config.toml
arch = "crnn"
model = "multi-label audio tagger"
dataset = "read English sentences (LibriTTS-R)"
train_examples = 15625
gain_aug_db = 10
time_shift_ms = 50
n_mels = 80
hop_length = 160
input = "mfcc"
spec_augment = false
win_length = 400
norm = "batchnorm"
hidden_act = "leaky_relu"
channel_attention = "eca"
depths = [1, 1, 2, 1]
kernel_size = 5
stem = "single"
widths = [128, 160, 192, 240]
rnn_width = 128
rnn = "gru"
bidirectional = true
rnn_residual = true
rnn_layers = 6
num_labels = 200
optimizer = "adamw"
learning_rate = 0.0049
beta1 = 0.85
beta2 = 0.99
eps = 1e-08
max_grad_norm = 1.0
max_steps = 1900
batch_size = 64
epochs = 7.8
lr_schedule = "cosine"
final_lr_fraction = 0.01
warmup_steps = 30
weight_decay = 0.4
Rows from block 2 of a small multi-label audio tagger, named by matrix and row number. Each number is 128 + 32 x the weight over its row's rms, rounded and kept within 0 to 255. All counts start at 0. Numbers have three digits each.
Before each channel's rows are labels from the 100 clips, of 14976, where the channel reaches its highest value: "responds to" is what is common among them; "loudest" is the band of the loudest frequency at the time of the peak. Only what is clearly more common there than usual is listed. The data: read English sentences (LibriTTS-R).
# conv: width-5 conv, stride 2 (model.blocks.2.conv.weight, 192x160x5, each kernel summed), inputs 0-53

responds to: the word "she"
loudest: 250 to 500 Hz
conv.116:132177139130132129140144103102116128118101155116207132129116138157128135140210148138102123093115101123135124107123141148109123126184148152137140156149150169113102

responds to: the word "was"
loudest: 4000 to 8000 Hz
conv.19:179156136155084098153092093101095127088150085169131186167139174101127097119143120122139099069107091139078065099121149158124214153165098109115145145138141152137078

responds to: the word "i"; the word "you"
loudest: 250 to 500 Hz
conv.138:093109158095174197124183120122138072136077160084122107063129144167093178172124075085141204162161153082125095122141120127107128118113150111162081103141094116122082

responds to: voice: female; the word "she"
loudest: 2000 to 4000 Hz
conv.6:132123119105149072090111181153132148178111143106111032140135083160138075102108182157177064182139177119150217132060119116187132098133147131075123078135148093134201

responds to: voice: female; the word "she"; the word "her"
loudest: 250 to 500 Hz
conv.86:156134118095129142168151084060107112087079181093120081145126120195099102136125150154117124086090120103172130098160142160087110103147099115163118132149122113133127

responds to: the word "she"
loudest: 4000 to 8000 Hz; 2000 to 4000 Hz
conv.137:101137073135077112094111122114070144100139138139144083123079127135144086141158119117083105099116078144094120099124048058114084111136131138117141118119114132122120

responds to: voice: female; the word "said"
loudest: 250 to 500 Hz; 500 to 1000 Hz
conv.60:105129067102060107089080097105102091070107085093122139091118127082111082100138084107122096095107099109054109086098117085087170091119138128098098126092104132087116

responds to: voice: female; the word "is"
loudest: 4000 to 8000 Hz
conv.77:080146130141144105163147153122142138182108172118183090135177143164147103125169153140165114152111180136188162125095191164146133121137157151118134141110116130159142

responds to: voice: female; the word "she"; the word "her"
loudest: 250 to 500 Hz
conv.187:154137142120144168121142111102088138099092167113133126152121137182128139148126163169094183104114111132130161184121099157105109112134132149150139141138144130127143

responds to: voice: female
loudest: 250 to 500 Hz; 500 to 1000 Hz
conv.21:109133119121118129131121097092111084050097106111128173095056127099101083107151065083067128069073073095095105118121155135071106124135106125136118169093126131055128

responds to: voice: female; the word "she"; the word "her"
loudest: 2000 to 4000 Hz
conv.10:189138114120122092122091149167173130175101158096140066181095089176121106122133211178158072183112172109125174105135158111165102128164159140114121110190156127158149

responds to: the word "i"
loudest: 500 to 1000 Hz
conv.51:139135079090083171117182139091110121137089135075135081128205090134114186099105159165114172127168163105212199112104126144116079081122177146101111144124131117186176

responds to: the word "was"
loudest: 250 to 500 Hz
conv.147:119189145131128141151153114088113135119105150127197101131161166157131110139172146131128138077116106128155128100100155163109159114191144149146144126130145148120115

responds to: the word "she"
loudest: 250 to 500 Hz
conv.44:126165137101118127134149101094145100119068153090174145125112131154095139127175148121109128110121115090139112058112165139086116108171121124123115175132132139114101

responds to: the word "i"
loudest: 500 to 1000 Hz
conv.63:103077110110110117110107150142175087200112127098093079108104095125100173106083119104161123221166193095148104133108148104166104126065152096104096087128095097145100

responds to: voice: female; the word "she"
loudest: 250 to 500 Hz
conv.14:121152145134136126144116094102156117113097146122191142118093129155125168142190143129110124121120113110116127101107152124088115133164162152123139151137143153104104

responds to: the word "she"; voice: female; the word "her"
loudest: 2000 to 4000 Hz
conv.30:176139108120103075125066109128163120158101155099125102169071075173116078119132205201138058168102162106101180127103143145130103107159138139112115123165150127125158

responds to: the word "she"
loudest: 250 to 500 Hz
conv.165:139075127111123082180113112114081132103119173122071091166059084155115071139083181163125070115090117123138130065205144139104079103085091101136120106159122084163135

responds to: the word "she"; the word "her"
loudest: 2000 to 4000 Hz
conv.2:112154077141091134072108134119098129106132146129166077097101128151148134166182107111103119093127087137082129112111067053115106104162149142125143134135118133139118

responds to: voice: female; the word "she"; the word "her"
loudest: 250 to 500 Hz
conv.161:149177126130135120128131123118119145132096153116185097145106117155147146129183174150112108107147120129131167120126111115101091106181194173119151131149172146126142

responds to: voice: female; the word "she"; the word "her"
loudest: 250 to 500 Hz
conv.136:160137128089123126115174153120130136165091131086116055155185111119102147075083163145130111128166147110230178146076127156151142106149092115084112108080124092135184

responds to: voice: female; the word "she"; the word "her"
loudest: 250 to 500 Hz
conv.115:181140125109119138172139116103121137119089176099133072173113102204109111135125192181113110112109127113176163125144098149117092119155125129139131106179144120141148

responds to: voice: female; the word "she"
loudest: 2000 to 4000 Hz
conv.73:072102075145095146100144190151143130190143171133126062114151107166146168133118141134135144181178165139177154078111138089184111148100192146115132079130117112143132

responds to: voice: female; the word "she"
loudest: 2000 to 4000 Hz
conv.35:099124083138091116085113131112073142097132145132133056124091130151153077164141130134109109086125078144087144124119054073114065103130149142123139094128123110136137

responds to: the word "was"
loudest: 4000 to 8000 Hz
conv.125:151178136134112108146101110107103112095101114131195165109105137114125112114210119112109110084097090118074101124095147149103150140178132143117136171125141175104100

responds to: the word "was"
loudest: 250 to 500 Hz
conv.45:146150127118091078084052085123101117079125074127119158147116154077114061111132140133135081085082103123010090147099134140118180097153076102117114134103113145114110

responds to: voice: female; the word "she"; the word "her"
loudest: 250 to 500 Hz
conv.4:151152158105162142104132116146091125142090148096156067147122156159124098146132170145124149126113125113112158187089061124106162087168146141126117090136130117137154

responds to: the word "you"
loudest: 250 to 500 Hz
conv.11:124113171124169202110157116099069126093119184132108129137117192190115104202110133128125241111113096122106108190155092158113149131113081103196121099138117111121126

responds to: voice: female; the word "she"; the word "her"
loudest: 250 to 500 Hz
conv.0:144085133109124083193115105115100127109117183114086109163062071159112073144108180163128056113081129116144127036220172153099084105096093108145121140163123111177136

responds to: voice: female; the word "she"; the word "her"
loudest: 250 to 500 Hz
conv.36:161139109095115109146127099117121112163052167064134084161116108164098088126131183168154103155072167095143165089123140135106119099153128130107107145149125116164155

responds to: voice: female; the word "she"; the word "her"
loudest: 250 to 500 Hz
conv.155:163150090100117097134145129108157116141063160083135091154105078152098128110136173143099071114153139090178146022122144109119052116160124131091129147132147105098147

responds to: voice: female; the word "she"
loudest: 2000 to 4000 Hz
conv.52:187139102115090076164098129132133143159117164116129123219078061168126050124132222209128053157112142127147172096156121128132083113148124139100131132172151129160169

responds to: the word "you"
loudest: 250 to 500 Hz
conv.58:155134136124112205087154118101107135120126176137110113107175187184115160172098111136117229132154133128141123121080103144140181130142091109166133093127117107121131

responds to: voice: female; the word "she"; the word "her"
loudest: 2000 to 4000 Hz
conv.47:101093071125071084099098126106061162116148139130101109152060095127135000128113149141096086134120093146122163108122079105128063102092112128104146106100124107116152

responds to: the word "she"
loudest: 250 to 500 Hz
conv.38:128073139112144103147132107115107143102141170137063101161094095149121096136086165154120097108104119136164134107198158145110082113074087107148133129153126092158145

responds to: the word "i"
loudest: 250 to 500 Hz; 500 to 1000 Hz
conv.23:082098113098142153142167144127140062139083169074092091091121119164084137155096089085158147160167155074157085056175125099125133114098143091133079094149080098132082

responds to: the word "she"
loudest: 250 to 500 Hz
conv.87:134182108129111108112099104104083150121094152127195111153123135154155068129181171142156093120080153137102156092111138130104146090185156177110156147133147163134130

responds to: voice: female
loudest: 250 to 500 Hz
conv.97:192188093100116098145129116104120108116075116098178105113140094127093148099156126113116080094137123099134110039109110095097103106206102129082128187123143145132124

responds to: the word "i"; the word "said"
loudest: 500 to 1000 Hz
conv.13:163152070093080122174163127074112094112095127075143082124187093106101158075124109133145099098141145091209149042123153138105140095150154138102094171114128135170162

responds to: voice: female
loudest: 250 to 500 Hz
conv.53:169150120099105119171175147115116128152100096111138099146177093082091123052107112138133101107127143116211122121077128179148124141161064129090118140093127119146145

responds to: the word "she"
loudest: 250 to 500 Hz
conv.67:124112126088132134152135087061079124056106176108097084145102125166113087143112141140111135061097096119146117106189121136065103090118078106169113115132116099128127

responds to: the word "she"; the word "her"
loudest: 250 to 500 Hz
conv.102:129162121108121111113141105100159103132065149100177143128109121157101141127195153123104101120121127094132113057118160123098119113172119128112130168129146144095108

responds to: voice: female; the word "she"
loudest: 2000 to 4000 Hz
conv.28:103109077113077102071103139087072154128157135132088124126094086148129077106083111130096081143176107139118156079060086090153109111102087106086131079093116111081165

responds to: voice: female; the word "she"; the word "her"
loudest: 250 to 500 Hz
conv.156:161128121097116138157144119116115110168059181079128098173133109176101109141119181185123135151097164098176152117127115147152095112142106126128111127140129113149142