A small multi-label audio tagger, trained from scratch: batches of 64.
Rows from block 3 of a small multi-label audio tagger, named by matrix and row number. Each number is 128 + 32 x the weight over its row's rms, rounded and kept within 0 to 255. All counts start at 0. Numbers have three digits each.
After each channel's rows are labels from the 100 clips, of 14976, where the channel reaches its highest value: "strongest on" is what is common among them. Only what is clearly more common there than usual is listed. The data: read English sentences (LibriTTS-R).
# conv: width-5 conv (model.blocks.3.conv.weight, 192x192x5, each kernel summed), inputs 96-143

conv.90:182090136117134072114085157074110116119131190161149146080125126116133149096133122104114104151124123111110089116118085153138132151132067164141186
strongest on: the word "i"

conv.0:096108125136093144117121097145148124077122057119090107125109085147162116168120223105122094109106119086090145127128090186081120115112186151127083
strongest on: the word "said"

conv.145:172043169144136130074106167115073126109148150174134126027118081100144148145130174089122083176111127119078083127140105207083126162160120180153151
strongest on: the word "you"

conv.36:087136088172134141135120136183138168126154113099134130152131136151080138139163079149176121118129162144129120172176112093118165057135077072160098
strongest on: the word "she"

conv.18:116157089134071162127087166120100121139117180083073149175130147139120129170121147166125137150107126062144161119121174152192111110157187118113173
strongest on: the word "is"

conv.69:080139062167127148136107142186141168141157123091137144152131142144059142147147055141177132129134163152141120152167109098112156072140095079153091
strongest on: voice: female; the word "she"; the word "her"

conv.17:094063128158106141060139127167082152080131107129093088079116067151101130132157138081158053125077135103056077164157123149113137095127107111139090
strongest on: the word "he"; the word "his"; the word "said"

conv.54:133166096133153122110177101084066124136124120075173095193102113093140107087093136123134141086111089165122138114152148105157080107089170054115130
strongest on: the word "was"

conv.63:184055163138129127078112157119077115098136159176123122055119076097144149141127174103109068170102114110069094118136101201097111170152115187139160
strongest on: the word "you"

conv.169:182155107134093132131067157077065107143121204117092146182123137116130124133134150176109122147099096071130149112113145152206085133145143129134190
strongest on: the word "you"

conv.139:138058158130148132065099101117093136084140141151142112078070063117128099098125168055132062116104132125056090122139094165064129139083104149139126
strongest on: the word "i"

conv.78:133120186159142106083138124124089150138137127184061146148089106133119112081155172144162095113109140075095133154159113154168149122086077136150080
strongest on: the word "he"; the word "said"

conv.31:078150074117096156122104120109100124135127137060113135160113138121128106156103148125129146105117124096137140110108150135143118099126221087116131
strongest on: the word "is"

conv.155:080096137172096153093096103154073156092156071117086110111070097162115084104166160099169094097084144095097120167166116143097147091088127102172056
strongest on: the word "but"

conv.85:090080141167144120060132107153088147068130095150112090097098067146092118113162126102155057109079138128059096162174124145111138093103105096144073
strongest on: the word "he"; the word "his"

conv.107:132140064111213140151130134088132143130148122079199121088102159107125126114092048086136167123145146226163077101122126102080147147142132096140137
strongest on: the word "his"

conv.23:136042135148124146051121135158096141076139120148118100060114064126132137150139162077138045146095133110043090140142104191064126142138123164137128
strongest on: the word "you"

conv.100:135130104116102144138120141077066154222154129122118220078113196136101100111121119095145210116204167099200096122102128140111151120131151118145116
strongest on: the word "was"

conv.151:138099093110225139139138116099133142124151127120210103055113142116130134136114072054138152123162141244149065108128121139052139171153128142146134
strongest on: the word "his"

conv.89:114100159156133118112194204191122133127109162155118117113170111130092210175133123129135108201115116148114124147166132155149114096195087121107139
strongest on: voice: female; the word "he"; the word "said"

conv.113:141144113138111140172120143104117166221165138145089237107135203172099119116136129135163190123204176098195126142124132146126171130137131155158122
strongest on: the word "she"

conv.157:097073146158134129063110100147082138082128088152095108096080070149111097119154154097154064097078136110057121155156116151120137096095130102140059
strongest on: the word "he"; the word "his"

conv.35:151056153162103154074121158150078138085150126160116115052122074116150150168145182094131070171100129102062102145157106222076123146165139176151130
strongest on: the word "you"

conv.141:150066159152081159042106099147046143086144104149084089094087064140144106115142171073140081105094132065053133142149117152076132132100145139147111
strongest on: the word "not"

conv.135:181155097131085138133078170081077104140114203105096142181137139116128142149130139168104117161094085071126146106113145150190085128161147130130200
strongest on: the word "you"

conv.48:083076133173118139071119111165087158086141081129099102083091079154102107128163143090172074100084151107066098169177116149106151091107130103157063
strongest on: the word "he"; the word "his"

conv.161:115069140146136137049110147136106141098138171144094117078106068129102131112140142096142050148089134091049080136151114167100134121120081151145132
strongest on: the word "i"

conv.185:104095133164105143095089103156067164086158062126107112091079099141131089130153146080166101084096152105083124158165104143072153103102159105167062
strongest on: the word "said"; the word "you"

conv.15:074077110173125138081139132160099157079142123105115094087118081159079125132162117094171063134086147122065075166173136132113148078125095098151090
strongest on: the word "he"

conv.162:132062140145129147041113138130093141078133143157094106076102050135117132113134160092141039142081129100044091132145113176106125138113103157136144
strongest on: the word "said"

conv.166:072142118127111122114176092118095116136114116074139125174114109122146094134114207106127149108117099121125132123126124146155088074097197081113081
strongest on: the word "was"; the word "not"

conv.154:114069163147153109060098102129095132091131120169107109085068080130115101094133134074142076107100129113065094134147125150090130124086097133148075
strongest on: the word "he"; the word "his"

conv.16:132098100137120152123092191139124138110139162110139123060116131121127147200115114105133129181126148142132134118143138176092137145200157161127160
strongest on: the word "you"

conv.158:131153181144120091134167136138137122176103117171095176200162145189134156106149169188139131122143119124135157173127078123187136107129082127099096
strongest on: voice: female; the word "she"; the word "her"

conv.53:128103107131111154119125196170129131112129154129131115062138123105133170217106120111131111193124132138118121114144138183084129150209142168121152
strongest on: the word "you"

conv.167:201148091125110110128092126086149102139117177110090122170134125123153149097125113174099119139110095101128162116112126122156096154143119134130207
strongest on: the word "i"; the word "you"

conv.87:175067169134116121116112195108080102100128165164134115040134102110153155132120173099090094184108102123090093113128103206111101171169122193137146
strongest on: the word "said"

conv.106:166158106091096122127104145064069089138099174094118130198129132109141128132103156159091133135098077091131158090080144138192066119132166100098173
strongest on: the word "as"

conv.93:159121177141146091101131172123109112146091214171116141141107108117134153109138166139129098172115100113107140138146092153170108117132048143106137
strongest on: the word "you"

conv.124:078091116172119147088120126173084171085152081116116112084114093161088128139162121101175078124090160126083079165176122149101154088129108098163080
strongest on: the word "he"

conv.129:113071162151141110068106108121079136102134116168107113072074086126109099088142132082143080113097135109072083141149133148091132122100095136148065
strongest on: the word "he"; the word "his"

conv.21:137115154127167086116092116102128131123142140173140157092096126121115114067134106121131106125127139129113094126133103135120139141092050152149127
strongest on: the word "i"

conv.189:137053153146079152040097126146049142099142122148078104081089052139131106117141169068137070134109135061046120140145115163056134133105128147143112
strongest on: text has "you"