{"dataset": "read English sentences (LibriTTS-R)", "hidden_act": "leaky_relu", "widths": [128, 160, 192, 240], "epochs": 7.8, "lr_schedule": "cosine", "final_lr_fraction": 0.01, "warmup_steps": 30, "weight_decay": 0.4}
Rows from block 3 of a small multi-label audio tagger, named by matrix and row number. Each number is 128 + 32 x the weight over its row's rms, rounded and kept within 0 to 255. All counts start at 0. Numbers have three digits each.
After each channel's rows are labels from the 100 clips, of 14976, where the channel reaches its highest value: "responds to" is what is common among them; "loudest band" is the band of the loudest frequency at the time of the peak. Only what is clearly more common there than usual is listed. The data: read English sentences (LibriTTS-R).
# conv: width-5 conv (model.blocks.3.conv.weight, 192x192x5, each kernel summed), inputs 96-143

conv.38:154130125117087130127116132102086069123087151107093132170132108117128130097125150167078091123085051084099159117113105139214062117099104127094172
responds to: the word "you"
loudest band: 500 to 1000 Hz

conv.7:175141117117084129134070183093106098140110218125080154143137146112136142162110155156098126179116101077136142092101146180171092152175153163104192
responds to: the word "you"
loudest band: 250 to 500 Hz

conv.173:191126129119111129132091179079110086126114190136113136123141126097155155148113147155074101182093089098124136097105118182155100157177138167120189
responds to: the word "you"
loudest band: 250 to 500 Hz

conv.74:176111118143054128126045163092116114113142164129058148104111122134142119166152173135109109166084123053113134125118096194127135143162175171163154
responds to: the word "you"
loudest band: 250 to 500 Hz

conv.134:162072146164105152071113153152078122086141148157104105106127066111158147161146183117125053166103114087058113140158125208091108152151150176141165
responds to: the word "you"
loudest band: 250 to 500 Hz

conv.60:132116126123219093152123128110201122141136124135141129066107152136137141103117093087119147121158145199156110133133102143071161166126085173141081
responds to: the word "said"
loudest band: 4000 to 8000 Hz

conv.116:175146109092099130138078161089132082134083172125081145162137138130148148161117152161080128157115083088137162087070133162165084150158171153098193
responds to: the word "you"; the word "said"
loudest band: 250 to 500 Hz

conv.42:138088108146124155101122177174128120090128143140134100058134101106134176217123127108119095196102126147103114124155113194084127139209152160125146
responds to: the word "you"
loudest band: 250 to 500 Hz

conv.83:128136159140104113131179086115102110139094089135110137182133110152153108103128189134123134076132086109109162157120102150192086114063113122098079
responds to: the word "she"; the word "he"; the word "was"; text has "said"
loudest band: 250 to 500 Hz; 500 to 1000 Hz

conv.156:158056165160069150096131160163079121102137118167106124043124099116164154166137192082121109165108117090091124136153111200047127152163167170151117
responds to: the word "you"
loudest band: 250 to 500 Hz

conv.103:184068169133139109098100169096084127124142173174136163044133110100140156135127162104121089175109124119093079113132096202119119164165111180152174
responds to: the word "you"
loudest band: 500 to 1000 Hz

conv.1:154162109089083130130088146083086087137090171102101138194124139117137125142110154168091135134103079080137157092066159134196073119136174111095177
responds to: the word "as"
loudest band: 250 to 500 Hz

conv.182:083145126172147115128134111159129162146147116124116139168122129165081114084174113148183119104134147132128138189169114071141156059093071068154077
responds to: the word "she"; voice: female; the word "her"
loudest band: 2000 to 4000 Hz

conv.148:101082127130154134136161122126179135112115099124117094023116122154123138113122122056137121108130133165124058141131088160070145127137102147120080
responds to: the word "said"
loudest band: 500 to 1000 Hz

conv.56:114135065092191140138158120096126136125140124064200114089115146102116123130088062084127165111135133219159090096111121097088124119132145076127133
responds to: the word "his"
loudest band: 4000 to 8000 Hz

conv.147:177138142103135099130102157091125081129091189156119143147133128111157139101114142164075094153104079107117126099095116150180086150120090161104167
responds to: the word "i"
loudest band: 4000 to 8000 Hz

conv.68:142147128177109117133200164153099163173152129142099164153158151142121186148150112162166147148146155113157148165191114142190152105181136116145152
responds to: the word "he"; the word "said"
loudest band: 4000 to 8000 Hz

conv.24:178154114136096136130061172097084107138116219112083142172132142128126129144141144175111115162099099074129148119116143151198087134154136134123199
responds to: the word "you"
loudest band: 250 to 500 Hz

conv.33:124138139138124109161131174160139133153118119149130163133182156126100175171123146152141138146118135152141126137136095162160126094175100132102126
responds to: voice: female; the word "she"; the word "her"
loudest band: 250 to 500 Hz

conv.164:092104126136112136119179112102121116118092096113097091086107108166125114062137134098118119081116103151120102151133083114109121113096108120103054
responds to: the word "he"; the word "said"
loudest band: 500 to 1000 Hz

conv.143:088110078174128138131128160203138145127122134134125119123149116143073170164157076124163104147131135154109094169175125135099131078152068114128116
responds to: voice: female; the word "she"; the word "her"
loudest band: 250 to 500 Hz

conv.188:139123140103197073130107102098144112133121135162163140089111133093123119063106093114112121106135116166128109102113099127130116154093044160124132
responds to: the word "i"
loudest band: 500 to 1000 Hz

conv.159:148158098101084147145070174102111106147110196113096164167135158105139131170096152165099139164117097076142149072089140171174084134162182145108174
responds to: the word "you"
loudest band: 250 to 500 Hz

conv.92:149123144143171072130148130118166133146129136165091163114147136150116165096146115136146112131132137119133106145142105144156149137132039158138133
responds to: voice: female; the word "she"
loudest band: 2000 to 4000 Hz

conv.46:098119107144110158108157187197117123114102168116117094138152109115107193204124127137124107191089114130114146135157149147151106098197128108095163
responds to: the word "he"; the word "was"
loudest band: 250 to 500 Hz

conv.136:144128144124109123120178099069111082132074080110110105134103113154166116081129172120098136085118069137128140144121099142131086123089145119079093
responds to: the word "you"
loudest band: 500 to 1000 Hz

conv.11:170093125131121108116115158118162097113078101146061120064141104179137151127147149117102100144119092087124122150110106178119120166139083187092135
responds to: the word "said"; the word "i"
loudest band: 500 to 1000 Hz

conv.12:114064151133151108077072136116104135112137160164131137046089093112096112092128123087135073145107129122071065124137109160090130127105055151142126
responds to: the word "i"
loudest band: 500 to 1000 Hz; 1000 to 2000 Hz

conv.50:135109090151070182108124151179130119095121133128059110113141101122139162204130145133118082161075104069097145128150130185109105133174178158124146
responds to: the word "you"
loudest band: 250 to 500 Hz

conv.72:154147156158110090115123145129119118181096172150051166191149137177144157096157177172131118134121101078122156161126089135194121116126072144097125
responds to: voice: female; the word "she"; the word "her"
loudest band: 250 to 500 Hz; 2000 to 4000 Hz

conv.132:170122178091138104109119099073102086136097149165133143142099118097158106067096164123084124118134076119118150089096094139131078154071107158099137
responds to: the word "i"
loudest band: 2000 to 4000 Hz

conv.101:175083186141100126127086175086075117139140171185121166042129133119141139140141174109110133187133126082121100120128079218101129160168128196151143
responds to: the word "you"
loudest band: 250 to 500 Hz

conv.34:143114144150184134139113143128202115122127116137115101070079130163159133118135154095115153138138137168156149157151112178050166161133131178140096
responds to: the word "said"
loudest band: 4000 to 8000 Hz

conv.104:136089163116133120083134062103097105111117110134155079114066085081149081081109172073108114084126104147090116112122069136082105137050118132120090
responds to: the word "you"
loudest band: 500 to 1000 Hz

conv.186:112145137168161104148119106133142173160165119153125156143117147171089116084175105138180136108157171138141125177163109093110182093103060108170094
responds to: the word "she"
loudest band: 2000 to 4000 Hz

conv.80:177131163096172095131108139074132084124100165171140149134109138110166125095104157150087117141122087145138144092093117149179095162105101163103151
responds to: the word "i"
loudest band: 4000 to 8000 Hz

conv.108:136110130089216105130154100069110123134124141137192115091096134088137107060089107080118151105152121220144079093104106115090119151097093135122084
responds to: the word "his"
loudest band: 500 to 1000 Hz

conv.45:103155070141081171125137167144101132143121149067101135172137138121121141165115112156138140141119125090142163121145183126182109103162174093110167
responds to: the word "he"
loudest band: 250 to 500 Hz

conv.81:118065128108189154105161113151125142092141128146199098021120106114131141180097114046136118122152147211110078103126092158044135141143130141119134
responds to: the word "he"
loudest band: 250 to 500 Hz

conv.64:160115121138139130115148087116126090137083103131097118172118105147157114056149159140105091086106058119087142139134109126157072147069098145087144
responds to: the word "you"
loudest band: 500 to 1000 Hz

conv.117:116093118093207157123171118116102148118153122134218122042117128076116141179075101055132148111168150221128071081123117155055123156148120126126135
responds to: the word "was"; the word "his"
loudest band: 4000 to 8000 Hz

conv.76:173085105150093125116085195126109128107148178138098131041134114131120155186150138116128094204088128086113109131149106222123118143187126181153171
responds to: the word "you"
loudest band: 250 to 500 Hz

conv.32:121159102151081125151155189139118144163128156103089166161179156141099182158128121169144138159127139095140139145147138149194132095181132125117158
responds to: voice: female; the word "she"; the word "her"
loudest band: 250 to 500 Hz

conv.121:126149156150134105139175146162158132153097124163080158176169134206099166125155154174150117128120127111130167178129123113189136103136064120095108
responds to: the word "she"; voice: female; the word "her"
loudest band: 250 to 500 Hz

conv.142:118094102134107139101114172193128116098109156130134096066138106099123171235105117099112101192106125137108128117142114174105119135199141151099151
responds to: the word "you"
loudest band: 250 to 500 Hz

conv.170:152122147103165076120097126079125112133126158162137156105114133113115119065121102131112116131137118128134102111117105123153120141101044153128142
responds to: the word "i"; the word "shall"
loudest band: 2000 to 4000 Hz

conv.180:192100155137155096126109186114127122138121192165121153072151129133130165135128136130121104198114115130109097124125106183147112164175071183130172
responds to: the word "you"; the word "she"
loudest band: 250 to 500 Hz

conv.163:138140147158124095157104134090141143178130121167076184115123174197106115074167129143147147113148150091173136172132103106124160116110078140134108
responds to: the word "said"
loudest band: 500 to 1000 Hz

conv.58:108108136107126191145155114141075162155175121157168180079127154104122122172093114082154171115203154150149125091136159131073126129121143099151110
responds to: the word "was"
loudest band: 4000 to 8000 Hz

conv.73:121100097102133177132171123163108153122159117137173148056124135098136145199082107066143146113183149161127090081126134162049130140145155134132126
responds to: the word "his"
loudest band: 4000 to 8000 Hz

conv.55:086116141126109125111154086131114106135117080116154127143111107111168105149109227081110152117156099137114163118128093177101100103100196124113075
responds to: the word "was"
loudest band: 250 to 500 Hz

conv.51:125092123096193156119172120129079149138162135132221139049122136077122126171066103051137155122185143205130076076127139156056118152128136134132136
responds to: the word "his"
loudest band: 4000 to 8000 Hz

conv.29:156088094139113130104157178117067153134156179123132132048131133113095165162132095080156113178155158108112050135140124184100156143184100170150178
responds to: the word "he"; the word "you"; the word "said"
loudest band: 4000 to 8000 Hz

conv.102:105149144111148110136145083091140107142113099099141121158088134117150078077106161123101160076134108160148140112115102118125114109067146102115026
responds to: the word "his"
loudest band: 500 to 1000 Hz

conv.28:136157131151098109157109142087099161210162143129086253132131186172112106095152158147164172115180170081171127153131119139147172112120147131158104
responds to: the word "she"
loudest band: 4000 to 8000 Hz

conv.2:083113065130195145122177117142152130132122134057168089103121126125100145070113050099126131108133114216139100122145130068105128105117068085123112
responds to: the word "he"
loudest band: 500 to 1000 Hz

conv.8:135128126125123139115177100137094105147085116127098119168117108133149114049115146152117108080119068116098147125133114116183070113057090115085130
responds to: the word "i"
loudest band: 500 to 1000 Hz

conv.26:151140133106162062143097131078137115140130163153149168111130149108112121072116085149113128131136120141145104102116105112171126142106044146132144
responds to: the word "i"
loudest band: 2000 to 4000 Hz; 4000 to 8000 Hz