A small multi-label audio tagger, trained from scratch: arch crnn, batches of 64.
Rows from block 3 of a small multi-label audio tagger, named by matrix and row number. Each number is 500 + 25 x the weight over its row's rms, rounded and kept within 0 to 999. All counts start at 0. Numbers have three digits each.
After each channel's rows are labels from the 100 clips, of 14976, where the channel reaches its highest value: "loudest" is the band of the loudest frequency at the time of the peak. Only what is clearly more common there than usual is listed. The data: read English sentences (LibriTTS-R). In brackets: how many of the 100.
# conv: width-5 conv (model.blocks.3.conv.weight, 192x192x5, each kernel summed), inputs 96-143

conv.67:497489528485512484483516448474475477504487472505536483499460481461505460454483522470477504454509474529485488484489470490476475489446488484488458
loudest: 500 to 1000 Hz (37)

conv.165:518491502483512463497472517453496477515491536519496525480509503496486501473495476514478489519506484490502482486486478503538489501499440513496517
loudest: 2000 to 4000 Hz (44)

conv.131:512473532502479497450497460485467495477496487499492457522471444487536475489495569471493485484471475479453517499499479516475475503468529497501489
loudest: 500 to 1000 Hz (32)

conv.75:492513496493474487529486499452486509544511493501484571489492559520493468481499543492509541477529523479544513503477470511488522485482534505499464
loudest: 250 to 500 Hz (36)

conv.43:502522512489549477533494488471526502530512484536514529485485535518489491463491458509504537482534516534548507503492488471490525509482454506512465
loudest: 500 to 1000 Hz (56)

conv.82:541470535494485487463476470461464479500494508511492479503456472486533477464493567479477493484503475484471525484493466528484478517448512513500519
loudest: 500 to 1000 Hz (35)

conv.125:514511479499490508522501514461472524573530511504492570480500564516479491487496485485516562500573533481562489502493508502486531504505512497519500
loudest: 250 to 500 Hz (38)

conv.98:467494494503479500496521476502493492507500456486510512504487494500525479522486582468498521489519493493498525503500483535475489475478561490495456
loudest: 250 to 500 Hz (39)

conv.9:517464529479516465468461502453494470483484536526507507465482475470501493466484510477463470511487473498474490478482469521507477511479458525493524
loudest: 500 to 1000 Hz (25)

conv.84:507522497522498493531489501462476534559538507505492572497491544530481479466525504505536540490546539477540501530509498498502540491486498499538488
loudest: 4000 to 8000 Hz (68)

conv.105:507503484454508510507530489465481461518466490485516498493489505468508494457460480501458510470515449529509498468466490485528450510474475495460490
loudest: 500 to 1000 Hz (45)

conv.47:498473491501515525492507509522516481460474489527504500467513478497522519542493530486486468522495471518475498494502486572455469527510515551465507
loudest: 250 to 500 Hz (61)

conv.160:506507521471522480503511461455492473514481484502511505510471505476518459434466507497472506454505470522503496472479470492504473507437481505480457
loudest: 500 to 1000 Hz (61)

conv.138:518509498471510499501499473471486461511470526494503503527481499473512480445480509521461487479501452509498515475480489500543454502448472502465522
loudest: 500 to 1000 Hz (46)

conv.120:534493516493541452512471506465534492510498517522495516458478515483516510473491497478489510506516504503519486489495473525475511547494449547507504
loudest: 4000 to 8000 Hz (72)

conv.49:508460522498493508444496465492465492470494487501500444495469435481522483494494560456490469488475486489447506491496471521451485500471512501496497
loudest: 500 to 1000 Hz (29)

conv.127:485500524473517487497510456457480487516501460501531510492470505480505454475471518482482527444522496526517491477481473496488491495464518484495428
loudest: 250 to 500 Hz (43)

conv.150:499524515492524468528488503455520503543508502534487549506494534527489488455500491516504529494535514498538505505482494473496524508482455516507473
loudest: 500 to 1000 Hz (54)

conv.181:460497468528490530501486502534488540505535476472491511485493503523469498511516476491541507492508537498505502518537500494479535459501495458538468
loudest: 4000 to 8000 Hz (88)

conv.27:461507469531502509513477501525500535509532502478506517500492514527454490492523458504546506495512536509514496525533506473493534455495466460536474
loudest: 4000 to 8000 Hz (89)

conv.86:485493526467534487499517479468492481499486482519510503480471499461508463428467490488478491455503478527493468468484477488500478510454464508485439
loudest: 500 to 1000 Hz (49)

conv.179:515508486471505494530498518430494508561510519506508563473501564501492494491481491488502563505560519502557476483461500517486515513510510510501487
loudest: 250 to 500 Hz (36)

conv.137:512480530490531470487465506478491489496499533539500519472488497473494496479496503495486476513487488500482476488493481532520489517488450534502516
loudest: 500 to 1000 Hz (36)

conv.6:515501494469515506500515493472479463516472522489515502518500499463505496444474488518469491489509450515498509471485489500550452501467446504469531
loudest: 500 to 1000 Hz (45)